Weights of a small image classifier: soap at rate 0.0016.
Rows from block 2, named by matrix and row number. Rows with one number belong to one channel. Each number is 500 + 40 x the weight over the matrix's rms, rounded and kept within 0 to 999. All counts start at 0. Numbers have three digits each.
# convs0: first 3x3 conv, stride 2 (model.blocks.2.convs.0.weight, 144x96x3x3), inputs 56-69, a 3x3 kernel for each
# convs1: second 3x3 conv (model.blocks.2.convs.1.weight, 144x144x3x3, transposed), outputs 60-74, a 3x3 kernel for each
convs0.48:447451461482534445566506430531496430549490519521571494534487533465490542499566457558548485490551586487550544516544513468528522464491467446470517522467437475458483469451477452565508496502489423518480487472471483509483469537457519448475534428487443478510411477493504531451493480500530441468540504520519455510501574503568543501493482493563440587521591554581502471527568524498572545
convs1.48:561465489500520524542579509531436436559435467533419431514511507543506461542534489466544489554573608592506548515483521500439432521504513517519528483515489467465518507493453543518551509610523511464537491485446553524431616462541565478491514547451497570472506447503539492552531497520491530414537485441441554474485454460441466515564503556487470463502492464504499583547477599429465453569499501450430620554455491
convs0.49:425505478480492485476425572477463460498543449518519490485454531464499508567505460504488475490558498529558560481501518599549512481544583452544564465470589463425478597482481502470540502440502518491494539518457447501443548446535468545481423509556481547475502486501477486491486506492450563494523516499537484398483431529538528519492512501460529585505480538479473480513436533447444476
convs1.49:483545485553568484516544508497586557509455538439424562470547450539570552498521620501535468501471524484484482480537504517603505478490534477425496557478472593501592359497486445466471510451526458554531500549508539547545480502539425492455495518546436559583506439477466487490499499450490501432520535487502502499499524415497482561537415477455504472475615532466470500537508472496466425510529576541509565489456488
convs0.50:492512486472484533580456525527499554526486505541501478437537486487553549506487493429483472495514601441561596494510481530526531561510489503466461497479502522497504503584557521527585537521479563525513548544470566451471494472560551512610569498516450559542430496564477494502513433456534545522474503558515515513535497557424461495489477459530494465485485560473429448506460438501456490
convs1.50:567442515503553568491544552524542477547515490493498515533546441477452487501403482494526528495466588429601552514523475545550499515602472511445443533559483413518447427446524469546498503507566473488494505542535491465469467435559497511543437514537511491505480514510450421535442508501562564468526577491480452485538439497542563481419557451539464501470439565524451476465571459445470487480463492494476556467610500
convs0.51:502529527498458568456491498509512517542473450446512565504540476552476474537429555456467541531502494552517433542591543572558529471443491463440462521548511536505489538500468462422549476473501473451495524550450443496511463504506450529501514487482523507520584568504491465528482541540539484517541454470617559480500535607422483492502447491595530498462550511499470503423566478522481491
convs1.51:529529537573497485534564429492505485447520479519456547508494456476522510504567494452571499474484499483488472495472440548470482411486483519528482564489367521572462511493504478494525470519481525499506426470466431526468469504508492423461469475545506531554496525529475463500447490466461465486477488435518503465384532560501519419478505493499531464469488520485489524519546495490436411523537507438476471545447487
convs0.52:572461480449544485442574504547454542474488461477436503497515504539458488543514548400572471558487511596473563504424456514486531437495478452457451521450575472528499417520576476578573451522513513440498548537473469480440457447497437452593509484537539579493518588538491571581489495508497479555501596543539491520485474495518485469511512502482456435540475505505600445519551459493479486
convs1.52:597525566495493566450537499486523513531490469451491406504564570466494521504450563443453586481496530443558505504535528447446476543611511486505427468484477520497461554445458423503442528483461528531449520481542512600577514466542476527482465489497514455476460535494540483510388453506484475518504456476506433403487525566379622536466453528493559426534479475515518484509508509460572623520530567534492506482587562
convs0.53:476481523423480491448482522507493509467490474426476484534462464504479496547468436526526512577450519527486462511577493518406410501501529466549555422451527458527604503492509484477519508531498491481497505467543435454520562476489488490469480591520468511398526476422469465527485468536504436501564498520485492456521539522598450521521496494540472584498521513508585504504504552539455566
convs1.53:519476558500507534419470479479544493499504486483462482503467491514578538473523475454526509429471448493425510460548521477531577481473481497577488509566600420539546533443421492488511457534512481512483483526523407464542491467427575460471547470458576527544506499452474483502549545456540538507543553536450480470414518476471483538547484541517544505451503488422459517522604460450612477493494479460494454595473475
convs0.54:459563501499510551489528509411456475503473454590520466523521516508430570394503535527543541504556528536476498520515529592534442468512486467540421487469489470439521518523455545504481519469578479464515511475486428492457517456479615533506525509514406551521460504470467442598525466490481500515481479504461503565481492561572548467537534459464485499488532550460515477460456474438445489
convs1.54:485489534527510627521491485433551493510480523486460601459532451529446496517511471506452512513471529515507488486537597431576413460489584509494511457498486492468488472445475500484495509495524547532569486626521489609474497478466440526486410411503559550525487511552430553480541444536432488513472495460565591522522516515427420491500544520449468519583469451510551510459528502411503470464447537441548518483522508
convs0.55:571500526505578595459546493492513529479496497480503486560487519487498539544522507495426450490511510439610517491509501466469465485487463435452545499492456492437507439445454543554546488503472485500480523506450544557564488460504555510515552421532534475524515552508547553505455490494505500517503526595522550518581521550450530511537465509515467478448485463430488524548504476491542536
convs1.55:487559471499431400565556474546536466547529512529489441495526510517474464531444530495557504526579459533454468489467489547516521454509492480555613601508463587510552475466440503489556526481444554539545545488454517508509493512502516487466521518535442572526466512530500506501404512459504537488550501476527534547493537507516486443472474574482508480522540483463522506463499525467530527499531540563512420507481426
convs0.56:566489464518472499539521529538529491491479517556535450515452498463490499545523528545500507452562570487443462585547526503444489558465415498379493499509450430514438395425527459475394450438535582447458526537451462537543473502454583522491500489513509474498516451442475505486521449461497478481552516483463458520491468481494544494465377468566543476486471476435508505548511540473498483
convs1.56:518566537508504530454447507572483469499521448524540484456462513460546506492487485558503517469442514504446481486413472480527461526484549468526506515489449438467486504494457549528534482501485582456537510473483477510508587476484573477457570485527535457512500557356498499506508546467416516562458527481399493560503524510428519457450540558504459622430517483489466497510581449514562484510546513456523448505514535
convs0.57:521514474488517489508559546503451514524494454461476494503476453501455501529397520540492472456461533517449493511513427447473495529450527468556579507521519492548494461466497502525514541556495475539510501506482473512547573481464485448508551467495481451467500518449475466501499508487504475564475503516521469565529457576453525456497492509543480506520396507512503499486478495464434480
convs1.57:540527538485470537463501553547532553494571519553516509509515440570492438501524521520505468567463496462482539478446421525452499531499476526491489500486484533554578495457456485503541472534549486535538499514543498524581613533538559548487521529540484514572594517458516470574519477518505471526443510469505417466548509492574453526453502470509458548467517437496502459513522449473465492479511468451536450477464574
convs0.58:512469483471494491524527460544485476482465535527435503456506436539481500474523478584550541582452474620452477560610513407537497516481413563436441530522462467587492512546526497464438609406466492496479454504459469564550565538470499490464500464424516479514538494509497522466554428469505433478545466487477495531495555532534494469570485492490423515511545471507504461515490490502514504
convs1.58:421496574525515476485433405470477469454519493526489525599465573489487588458437517528472464507471429520423454537436438516511423509570404432546560488550588514488513531516516482493466497469431489510563540478510580498482493488440500507512555458480430514560499582510539526495553493463572502524566535479483470503569524549548521435602584467518604459539505463585461490570464443525478471532489503529470460515503530
convs0.59:486503431481509420545521497471516486534518455509504514462464478505493501441488514533552576529469427469445510496511467506422500569561570421480450538500522531463440527544555486424480438497504520518433463487491500425447492451523409498588528491462489466468505461438472521501565505476508467474514538467460494421536486457498461457455536552419475496506491533474578561490496547545516418
convs1.59:449514528524495485487514532522508502454499453478463487470513542460440516455542513502443406476509432500529521527502501494546423455524531517437527463439502545521470534531510548493471497552430502553492485542487514458452572458490548504549515491449485521520512452449494531482471474472507487490528487533511522548490489539581502525545475498482517544437507427485483526473460510470420484531499473451521450489570560
convs0.60:420529468526529530469547546395474480506493478494458483470488433519436477393443509386509507477500434434561513520459516474409569572576520519519434477401476433461466518463509438535416537559429511438421518548511542533480549519469446607534458514548441440492481516529495527478500530510488424518517479498446543531421537485523488383569419477554567409532474519485456451490447510476519488
convs1.60:483531592500473546513478475560498547417528555439501547530454487522510526435434527463589476569563551556529521468536591526507443465511427501509463553538551523462486508493524500538510481460455520442530552507461480455452425582556473498599541484520524493496497595466399485468471560564555498525498465516518501548461510536511524553458519534482448601462518507403424564524399511551556496459500544485511481514451495
convs0.61:513536516480563527461608542512528481536506486532473473446454455471436499454460528453527545502514447498531488475451473444510552496589543544523446503604550468462486533478466521537535493523459512496534457462480493556483451456517470534466559506505504553530493522572496451490561471478511474514526604495511501566457453536485520506539483519457540535429462526582555529521516537469508497
convs1.61:564477533484480511444482427487422535465515502505482492472421527519523507466517493479476488608474498516465514506481530480457501516507517498466530495447511481491575522508524543452527492460477495486467490474464491491506511538554456421497470464543519468509509574524468477466436509473512506491565474529483511497434556448481456515465456493553568527501534437422528567515509547460518579434512530460440430509531555
convs0.62:554452521519462433512534466521515471557569440452459528452395451453527487443513452547492490507496422544488523519578510509518505518549481479487508528471509504562487500533487591517480541453510463467497543499518496421452482537464414526440477497522446486444472471505525527474539510453481448472505471494555493529464507537574500499482487488554513471582507501462537523480485610503489506
convs1.62:490457595504554521488532513505532484536539507477453489501572454482486531530536520531515540490538508474479527558549429462500501520556521433523507562472524549555474454515461522488472549461440488474476568498475469513424485538465495498478483488484450478517484478502529495527555526488508433462508456476482439476448454489462546368473570515559483390510426520516527604458512508415497463490507487530432445482449443
convs0.63:482512531540549549489584492419502476406476526449517523468502435498508471553509436469461581446409508568554432542511556516521504503471501474525470470488482495471541477560499541450509506423478493566611506499575443517494471505498455532526478577520510520514503549482507513527499531528454463492576450471473463516427432457536513456453499544494508530457472482528470447518526491555492455
convs1.63:468448479566456498551503545524532514491453471510471509515528480508470523471462414567543481537463544583499437501480516510539517536536472518491519473483521493491482501529506470531487510453535507525486462466505516455470517486478488431543535553596490538558530525459487558403522454540479467450489473480485472590466490410407497545519568460453488482462507475518483429480478599543466530520531474454482560468422474
convs0.64:531426446517559482483512499517513501560547471466464507441462494490517476446521543471479467505456465442485534495492518491462512473427474465531518501469521481492531524492495407503509466476513466444442534522479482528546491480473488461531433525564479470494485510448492542515491471502557493398534475499527502467485459487436510426507601501524536490571529518435491485490476473485519499
convs1.64:447525512508590573525542417506475524491499522543510501507469522530513514550524452426439433492538531515565466542501559544596502535491489557519498506518448547492526509557573466567513520489547406476475459451502497554519520556474508515401542480409479520467494530513374480522555520457530425487501494445511447549501556597538489468438436450440503562511513503476508585587516546516491477459527522508497403439475539
convs0.65:520492505486489451464503516503530474551481421592484468559529506524517507555523505477548490483555492518496432488450468415492526543512455561530545527514459442446477535484464465483512485480498504469457516492466499474526487468608545503512532427481544511535610496526529532490512403502525513626508496520548477477493482442466459460530467449471533497494523516543481479482522442407483450
convs1.65:464496495503580526489509421570539473578496532483498528495529558515514500463582495503490455476519478451446476515492507503509476485566596497503440490478472541564528501531490456447454481519485545448525482455455457475460543585476561499433491510468459510489521540547489462545468482462492436450470430527507557504513562586460568506521501416537522459580525493530448490527457448543524481563497545557503452423488403
convs0.66:496589476474539537501447571549529515452533512502519464501501452527508526566545537516460485539541478386494509534502506499539485472525482545568461637541650463575574482513483479485532549509462493435474476531469520533518481492550530522568506530582510449514550527519429537495508486428464431491502527557511428483497447448462488469517530520461467503491479484520557542532557506527472468
convs1.66:518512452502484438521462542488497466514460457514538464521522497478533516546436465465483477499486466476453523489485518472515544452546579447469494482481549603512443488521464513472464548504450453431473462517439494512611523500488437496512490495572457482472473554440482528549577452486466539494496439514493435492566543539495569611554493486511488544446453446455544466571475458453545488490533498561490466458407482
convs0.67:502528548538488493474469549483514518459499442511480514493476475558499478546452425408493518486447458478452529497542493507457460516518544456511465561524484468528413472486518474522517474498506481499528532487469516541542511458551507500547518501503529501553503539469592541506560536506508461500474564487496472535526461502517464533495494503567483458471487535454491542529494432503459497
convs1.67:427538554549499534487578458507434507502415425511474529580564458526556542448543453492566498478545475474496543546471483466514541429463480467515517502474493502488507492447503504452520515499483563564507506453524431523519465489420492485491517470498519506573550428510576510464508543502434445468426473539444577485533545447551454477489480489487510585542501532578576569500531486491454487492547516563510521502540450
convs0.68:502496561518592515491528529460546521525466472508530498442521474476477475515461420422573508498526556519493525478488506479513480550463460469545546476493473492451511434511513477517447507485462469506497446510482568481483548537512552465485506542522535573460510517508495488482477472456504524531523510478503437493436466436485454438422502451405496485500509450550590504541557559529486455
convs1.68:528407487428512530401377467499502457464529442507507569380488469460499514548485529470505515439497494476416474532526499509499501479501452520446374499466442543470498485504463511530473550524463547540565510516487502520473459470493511532508522429425546507581472480538510555552508532522458465567461548495570518547434524457511463489506462431535566605461524521528558555486509601478503466480481491507560538501418472
convs0.69:476474456388482461422501503466550484507528465500527524554551453514464452517574590497461480503493504484525504524502463515583620554493529547533448494443429532503494440494513482603534540503484509463497479455495515515456445505495500542446491516484495524476507520497521531486475504471411408463546496499486456489426482534509509551510502474476482454528475505517449474532549509549486438
convs1.69:583490418485542492508482418515472527455516571516550522438518498515491519487402427511433524480506427472499531504487518504516470448535466480529536532485467467469511510493476497488496482513532493465486435526493477514494496500490463521525458549494505501507494455480454520473464510499467460524553549516501492543577496501512428508538509558406503492504505564491468481504537527515531516436502467464451537500582521
convs0.70:509455451537467476490514525526501550542472504480495493442612534534502513487461494542554531519567473558450520514518484488519459463433459469529436478474539426499478501466436481480450504516536568454444498511483452504463542543517570479533489482474515494569533508438448485450491466518498589502544517537495459490508469481499469455435513468429508449482535518478486513468473543483561491
convs1.70:445485507516534496580535525540528578466501521448518513517471482469526507551493555505449518509523440546532585530472509528498482586478605504563568480483451504451480519485468528481433483375482514571522602490556464526489535502446543510537426493511533481598537549545473484528514496507416488539531510487500448507490460472563486557429487525511415526493532533511477500477440521545486504451508519631535527528577516
convs0.71:523504518506451479531469468491430469493489490479476487569483481500499511436521471469526476524569428504535486450508534472510488564458520510580532548552551453454409562513480494447436437484461498545450584539500476490512464498484521507544506492526537365470525553549467520557509487547486501497482512485503392503505506484507552504527457506509543438464550471472521472443465467455486535
convs1.71:468520488565480543468398506440506537487499480504507492566475484531510469526505547502482452465561564442511493494551520478488546524518436527562493462489423531447473452499562529459539498506483453517478533490513520518449533445471495551516516512520516552521556535545480476412533553483514504471470508471491601531486512453511426528551495460490489495475475465516414427516535480560504597504533419499542523415517544
convs0.72:453512473439502436454463447544490524518554486521432507429557565506499499505567486559560512527564499585470468477478547537468440514543561463488519485483538475565454480509530592499491512434472543500502534479530504451482525551545572492491529429476448465514532470464506495504485469488445476529510478441470502500507479520507490552452546588496523505464538490525512460408431522486477514
convs1.72:473514423457425472517488479445507475468513479539534511577487509468485497503469523527490418537498462518511524528466485491455542506501479478475546485483496481497471427423506446441530458587571436534505498499422547537469607557479551523498550530458508414492529545522532529501548477511467489444453474535574493461476479586512504551471515463474543535525519523532469493508474467584544421503513580433516537462571434
convs0.73:476490459523503424539474459507448495546529505503548513484505459438505444590464517523546552588461532464572546512518534518552508470406518437529453460512462450527459468510494525408524479436537526427401491396465565539516525463486583445497596517468509517523484486482539489489515456456471530412547544523523533509460468478476467608485495493448429468446560496481536568474534484504521519
convs1.73:517548485476435449509486466530487472468433516561502426449555611521471496478450424495459485521470455450480493565570453570480527500533519543511492461470445487504464475495475498487547562490454528456484590484425552571499488459456464477500494579441464471524530474510477485432515465475474533655605513482460521483516499462468459431511515517520514514605461522497390489453461427559539463478426550485488434581528468
convs0.74:511482521495512454521500509546561510538497477504491526580531609531454473479544529500453474472543513548477478454480491484480555554497532512514550545543457562487490477475506493593511511493475537519495457480441504459566420511466453472473503492508499493527536514462505475456463454521454491475473537492470422434530411458517500521624506495560501543431501559484498570499572528464490552
convs1.74:434484478473367491502503577523469502507530497496471447504528556561510416480492516510522444517509462571600489543443449407506461585487517464551461426422522445537519472400498423566561508469508454465531430462528458520465473492610463498590456588561460556547505560544467505464485560465525459472451458514430584540474474539512505502534518474447470586421494582445547422539558488495507604512511407565499480467498520
convs0.75:461515521526498536520447473502496580478527495506468516515496495515453519539535459555516495571475501494432510489508513449496495508543494560599490490498499458466498473524596521502550530442532459513530443536564522540447531409452510428543544498534448434498427498454447527496502520531488465500561489391418469560462511516529501477492561540497509471549397443510478495548434438477447489
convs1.75:513520459456506477425468441417492554473500493526504520405519536533556579491495517501453572478515544565506549506526523555489417543523453462450418503472511520468508509545554505551551511542540465541431449529530450486542511513519621489547493513483533564536506476433482529540487552435498574572489592518479487458456509463546410541416546535541556522507522461451479533531532505526501586540521504492409493453501477
convs0.76:539491471495507546463541445479523469475535511492510487501626533543551450494421476466484500447504463554583497438496434497523515543506487444606572525483435514507434511500494520477528465458495517472511511443524498509502485500429423437514431463380491544458516481485539533533474492475401539541565602575404493501516447494516519504509471539504444500547465432488490478493524575573583487
convs1.76:516481496522507499575486461482505526549540497474438461562512525496517525520524482486526550487497484499460525498450474485485481525460463561480420567496420437480510471438558503487459474496503541551505437520535494474497475487522497473398422482503491415532508467614513538565495539483496479537507500468529526534485518544554459511559512540571533523569465585455498494481455530494546594525486509489483506463494391
convs0.77:501517494501502484517495502476439519474474497505474520509499474486521523487516470510497479520543478565443443501467491531507586522557535513451474397499542508488483551435522507479475488495531558537508502544494481444481486507458577460581465455527500456540506528540444512427533432519428456523528517552508418547497516424477476546485502526504540530446556522533436452460493514493444491
convs1.77:490455581478426461489509477525528473529509467513433465550487499453500474467517471434474554470573533464480568492493507506477524429570528474535485517500496501531574438432471469466488552499562500476516477515567491497548507530525522496471542506494527535522457500513485508471469487449441492474547514511509470503467463506547471468503458540525535537533584530491495527426436493505473522492496485511570452603614534
convs0.78:471467509439510453555530470485480551560499500486429537535571431465486528498519449491588448492431477523511544532513431425449498518505479480480478582531478542582510547521522509527455485570520474515520499584468507495547565533521514454509543550440519516461493512536557540601508595572572471544474498494457520383513545484488531519537521475525550478473533552486477531502512504484494469
convs1.78:456537490478548520480531559518569556516472507455534503479540493472526480503538536465505549425482526530458556454568527522461524468500429502559544531467423527527514463504585503525510446442535460531409458454513493509543486464504470514445418520453555592515478529571419523494434436533486448530479464507477578484507469491549433490510578483530547495496517502511540559561479484474496488526430511508486532564451457
convs0.79:466531523518539467519420545485495452436511512488507455477515478444443472454556463481517549462563488528489477427518470544487477517566510532543459500433477467527481463475555468515597531503440514501524494478410467434469453521498474495538502537500515448512461528531502559513388624514507481491488458486480514484475502481531459528512545509600584563508518535504563529492527525461516470
convs1.79:520476471470551476595558403520493424468438418517520538539477494490531457515529461448569501458498527534505457510520518543499537478428468497478505505533455468492474536560482394476492434519489538496480460503536519512466517505549479499473485564408431514501451503467514522583543495553499529498479475452482560523464465516500515512495459442463410480522558434451439573523560519473575560485525518497456506538511462
convs0.80:505357447518520532510569517584500477578539504523502523535496489509518587497516571508510435568534477477463516481547491455448442429415533490544486473483421512494552501524525561527522459480518490503483493501481490525482536400424530547475618484522536474483535454508566515462567554470536528450540481490601528558503555515495463459568361428507526515427529449498573520578493514370434459
convs1.80:511471402446505483511475487582485502507486535504486536497551533470493533467573415492443513610539400511494504452477462509532499572493503455531560514458512488490457527480527487530504454471485496563483522521434448477571527438502456498563516553453523513509530448575515509573531505530512485534499494572496480538549459547559433552512520574507469507440468524521497535465524489450502507506506500518503510469452508
convs0.81:434485558503510466488447527508431510479498534482428574582580468606511470472394507465560481527433512448555419501476476559527563547543553426401464489514489423524484430508548506486473495459505560467495478524465516497467466453492482509428458508496523445518508660535568598520523491531413472584527548568508490521518490405630500487465527523540519524497471497448488485504508495548464392
convs1.81:538517489460540495474523510523494484553485438471434487525455583497502537535512468533512459489502497538467475489500479539511503519505526509518494501487593538501455469512531549465424508554526456500495542432538474461527463573503534457513495446439412537615472516541539520485486492535489462487440449495536564650479504394452601481440508547458561466503522484500511467522604544450580525508534534497494522540455459
convs0.82:615446491473521488451482492538500555477499484454464501522515490476506495476527488579516487579526498551431443458479489497497488475550549491528550519484540509589523487464515419536560465472558463499435567482502514490472462470546474422508473488536462427520556490492478454512534476479487517481548514457496455428451520425490520466487492513498468514508495485498485536557575625477573590
convs1.82:571498512503434518476539473538558516466547530542466544496557521538526547544429472448433505520530527456595540556515522559451463530487548508454534491392491519520464536493545528442418459465500429508433476553468492492514473537532545542532464485539459516439530519515550547544549509473509509460490541514482478448542486531427457506518421455486485571516555594452531570491517554541600589521429524445536518459448538
convs0.83:447514519490434503473503527481502476514473564540487505466525547420548479456555473491543437560483493525492537425453443520474536542409498509516542431458487547486510467453483530494554492474569441479506457507511472422546460534564522405528494485470524496501503473504486529496523475473437489463559474404454532476510464496582462458524440567585501445500558475500458520477421467464541510
convs1.83:522502503543510476514532508612482532496447532524541519504471457512500491478484488452524525508536476534471553575491520521464512500500502524515473489523512465485461540549487474508585509462516528497439505512491518511497565455478551423490465472531461437549560416521474493491557448502516523475457544485464480559539499482509455504548503459488534552594466519508427466549489456530499504487522526482478533501478451
convs0.84:556492568442417510509526389555496579547545542502518509499510540505458460454416472484506532522442529466624503507440439466479522461502498569496484458467512525467504467493509491470502439517472485491455528531549528564504521583465447522614506516545493575495582632545470533541475505466563596510461506544514486484463415569439539455481401499496534433522512485494468499421510584533562509
convs1.84:466524499512533514534550455474440502514475488483459483557480470478506476504499556466535552460503499514452533419499527514488507454536526528527483529543466519527502531416469476490509547502549609485471477545464461536472457476499493467521479495550555537440570530499544586515509520505507471562471501569442442486554610474477491489532482446468456522517457541510495488476458465588534438433535480481472505499508528
convs0.85:497544507473520508449429455482502491512486483493466500404502502507543454516473488450583500524486459522471559542518498501430506523518543546518547521546456493506484516528494474483484441464443501515515563546533508595539561489542553409540552511570488518503477499444416482455448478506550451435507559566462536535415526443521492561540477556529559486498507508461432525502535516524518506
convs1.85:512430553481492529533565482496502443493494482528491554411536522545467471524582469491441548547486437468459449481417478503492579565565488523478487444439513451502547538546462517474485530467473405496482557499530529512498473463537517459458561554519492491469524477495508445426455483416477527546518471517506458475570461464576462496536471491510527485526526498524515411572467446572505408491547514455471488493483470
convs0.86:554486452539519485500545500473500492489477425448537499469506524474430472477483473556426475602435437568624486508504463442441543482481472477530532513533408529480540454475460486487478520529469568504624441534497500496397510434439495506471598515527460478503522491521487516490430439481550508553540531561486497463512429479590531513440537471540541536531559491579548533518453603454583518
convs1.86:500459586366512530543482541466487483435477452459477428555496491444521525534515501545559532506479489408507498528547519465538504420493528512506530488453484582509468484501553529529509509537524531478450532541487535556556527497536575511506534457540523486533505478495495455431544545453562539461506525448465540461477529495420556478459487422484505494532546471526481478539434533532482582521471485506544493515514523
convs0.87:470513502452463513530488493502402469431503453487491434561553531528562595555562525502499470528453544494503446491514526509484535517486528497492442454510481449497414479475467500518547480469499486457531506527532493457485484529550525400568496444478491497497537582508509479521477464444411517534474478481538489467531466530519495423455452451492511439490462476448451492494555491545498480
convs1.87:513487514496451458464439499541491478530544529502525489489519424468432492408558515533492472565454467596457453583571499501452476497494548485451491459465526480479481498544531502482443565509518494535449534576512503578504529468483523532423489520534427478484489465521541474535520508460427505478526491548544495480479439511482478572560478441520479497469458455565551488498494518458498458525513472433543547557500475
convs0.88:519407496519466491434433512510520489503487507518523452541524529543475465520550484457532500448453490461438458481483533539410501426535522484460397483563482555515485456548512511509553453555584605548452456501519528469528484518527473508512444447472495489482501493479470503560505441489502510472517500498558531521477497549520450517369522547497418569430495504461515526477511467521610484
convs1.88:550480463508454565497571644553493541508518415495537435488435551509412528510473515486448436531527494560540528429448510552455473501511526504611515572453487512490535412483481504517477507431416571504527499600512506446444448487556497517535457484476507495573423528535429550485459500507452439499502487431465559562500555508455544530537463539491484505465468534483551435499507483414502434518499497499518552491473473
convs0.89:506462556566526457474523511478567529529487481475532467511479523473482513517538430490563542500571434481484542441591523577455565484614583504488461500478515531500563459493540481500455444508522482479482469456451488532492543539494500518533506470528590520541481484487487532526516522542447502523406491482526457524419458452495533449514546531446480564516536483524536541415518515547565518
convs1.89:537532505534485517468459502511539487477477489533403485534601517453489542581457482503526521399532563474482591481479460537493430529476476515476491534522529473491466501492495548498497559534582544460562469570478525480483516526536505451496500504505531557484587475432513534513564505559517502499479490511492479417466424510446461531505428543550488499512570631518559517501480572525549527431565491519444475495508505
convs0.90:518534501499483502570523450475490500505430533529528602502522476468453483513487534472459481425456430509468438529503429493565493501431502438514528494475507531470584462450518550495528607521516525569449452480505483484473534472453502586502508511554528511485471471475482442489455520453553505498410502492493488469451494468488536554475463562466497490514496443567488583562500512541487485
convs1.90:428438515489502478548459558550528555555532528492528466569543417483429540513434429458487595476558421489508461490598525505545515442424557482477495515530436436490466563506434606530516570567555468486459543472457483504431519519495539575531504456459540511492533537556458496614529520589487497496439520500549529526528473488514512375494492477487489529430492496585458510430451528469417446462527463493512563490462536
convs0.91:494498469562455456442413466540549492526512522548491531505526466456467593521493494561495544444505485467468422449563558490497519417582520515491491488463389494497488427465455461513440446523509480464509557458454444483485491435495444487446511407524503489498544449563490511475475396506512534526452489495469532440498486531522503449551484492571550549545452557493509476492498468571478530
convs1.91:507543475498485457519534557436471464444480502487512493509433601529520556516455461423463506507511531514522464441488451478419392462517424519521511502488463488461473464463469481431543513445449529484465507407411470446407509500508463470526509514514551542524500482515493467556481463505480444436459457486485518515527542454559531520500539527515447440511448535520475515444509524445518449545459510447500524520556476
convs0.92:481491522488465501512551548515502549523478464430468459465455567536489512520595425571500595551498503554563456463593497468523440548439544563498516482462443481476526520577447506503498526521468520566461525510504590459460463489530414469480461455483523480452452543489505532536479460512484422526421520478505434530510432506514494494532561510475553560442425518558508483483457453469490513
convs1.92:465512498440519509496471488487563454433520430447547550518486471463567445481505432498546483490551574437507426529474431471496489505498527516518471490522511528526531448471485492515493553520490564511540524600523572553473526564510452448441527583520535488463502401444512544543489513502532510484533499467564539475470488525531477519527527548497557490479481434476518464490452534512500559513550466483502529558459511
convs0.93:507520489450466511421566493402469462460495485513455497538475526520512477494519503488554547393434504522503466493543517474438534471522576482490526567551465461475496495529471489477534562563436443503518467464536427519523517459462523502521524501594546502425464444518597542443468502463529431517460485521499533542442519510512550513496519459500567545528362451481500475510526443512486460
convs1.93:508481522551512575494488445463477489487504476523517574405532589507526546550409555408488508556514509585521439515453552518440513465508491495526488443479520507519500487507460489451426491504450483518472493461519437540440503415505531554439492449468504525496472517495498528553538562507482554530520522438482501492580490427484497516384574511497483458505497503502484478494553520530486470523505487478510422551551483
convs0.94:569573523486433532428488454554456589516553507513574481505427537490498501479488513472558484512543528542497506497488492493498480426524587494529544524475570474512446541524499490446585518472538521527483579533510497483566502556520488478549464449559511525469484561508509447495509527511452553503486494501528446478444519490452436487496620520504533472461462468574440485509476500515519500
convs1.94:488479534515497517529530417471561571506501513473528478521519485481498466454501505460449583583579541510534468559597451551434513496500482567471518518574569534379468472502500477483483442476484476560524489499471510506549567572518470598450462424484555531471461524471526448513483484478441460465595549481476490581428538453468414533486474535400542568510566445429476455576479479538551580513428510558510472497445456
convs0.95:514536454472437505558425522506477549516580511520514529458493562519511568482520598571460500488525456429482509471507494520408513534439572481584437489523514459480441467507503530426531486452514449510442499553428548565495564567349443556473459485518471492490548466506536500495532578517533507528507518549490479525476556499502496550570487568635500539519498460497555531473575523545448489
convs1.95:525504461559519448447475493434499479450486541444516469535487472528617542492492531513473515552459463491514528538527441501491484453548515515515461480494510512541474484500511528494452541416512482495546490562424468448480501518477508431519506479426595535555514532453465428470512500571444514516586419560480461529543478361526553524485446481509503526555487465513469475493566512591551469565505454496421450472472462
convs0.96:530538507540444461495530520483467580489505516477541526494444471464558524528569471478536517461446527533558481455549518504531537569540509482546492519598490438482438443465481474462480499462441563504491407525567468483468495487465453526535519474424469502520459492460507548493511511559540481541496536522519476490463504560601501487491496512480420471497477494582462496572579524508443534
convs1.96:544561524576495512469544502409453468462496452512502525453501463496533519510573531548495500512431491529565463460462472500484536560528509473527468464488507501512488482488450507518459466521558492566514487416471477491497460484485490503517575514522500459466534446496511469536486474443566487549553568521470527515516452485528431530510496419451485436512493509441437486534494487549450554495515580440540469499520507
convs0.97:490476496487492460480449508497506546438518533507436495573455448508448527504549531534463547541538455534551489396494591484499570523489503451485487491560439450544512460446517527523540403460490481493454501491527512556472468489450541484470580484495501500494479487475534508498461477456556565482575526449466525516468574541462554544466593511476484558515512498477528572506551506453500503
convs1.97:482387457522450406444503466492492506467557514527492497493502413491504517537511520447494483412490520444481486496565528516523478497527514570432488481539423481536576481477519544563484490490495518498461559472503553482429439469474571412482481455539489571575505482516480475521490431496458475433481501454556542511474503477489447491503448524509470537539517524500471447527476507516537514530531520557505515518546422
convs0.98:564537528548489496466550522474520531429488561495504576549554438497446478474461521576450424486512511440514513511554504520479448527453442530479477554457488586392515504492490533571506405517507456484446502478480522452529501463460416570505502547465472457486497533527467533404491470545549453479530473394506572489504447506509536482504472536592490527496451484554473499435468459535483496
convs1.98:448489539512521504542457593532517467446481507479520506446454528477513510578434553521505435472512534501479520411499549478525527456475493470567550530487508436497490478439480496536524506423519535554497498543507464477478464516510548474514435498444492458516519516426478400459483538558495487558445481517452634418496509422505418484482637502516538537509535471483456447463555447471504471467530395535520515484559597
convs0.99:474442525525434478529495490508461505533491527495492487539443476491454513475569524493481430527486497536540536556485487543457572528506529497458518452501494486532525462488462465511535482489528455486559517530494517487509543484467542461516478424479478460495456473468516484441489532535508503461512497538391485392427444426492487477400485515496465575489548455502533509457566573604520537
convs1.99:501453381493564605477500553452481477513473514475468531469507477489500506489486532494443456494463522508448484471472511454530549529505531474502542454513518540527495480517481504479441468488449482489557524514438446479543535540561500516531494566536484446447543485536564527508561448449517419517531513514493485616513593498513470475503470432459482491489528516578462527526479513450456469556554541436526568373415479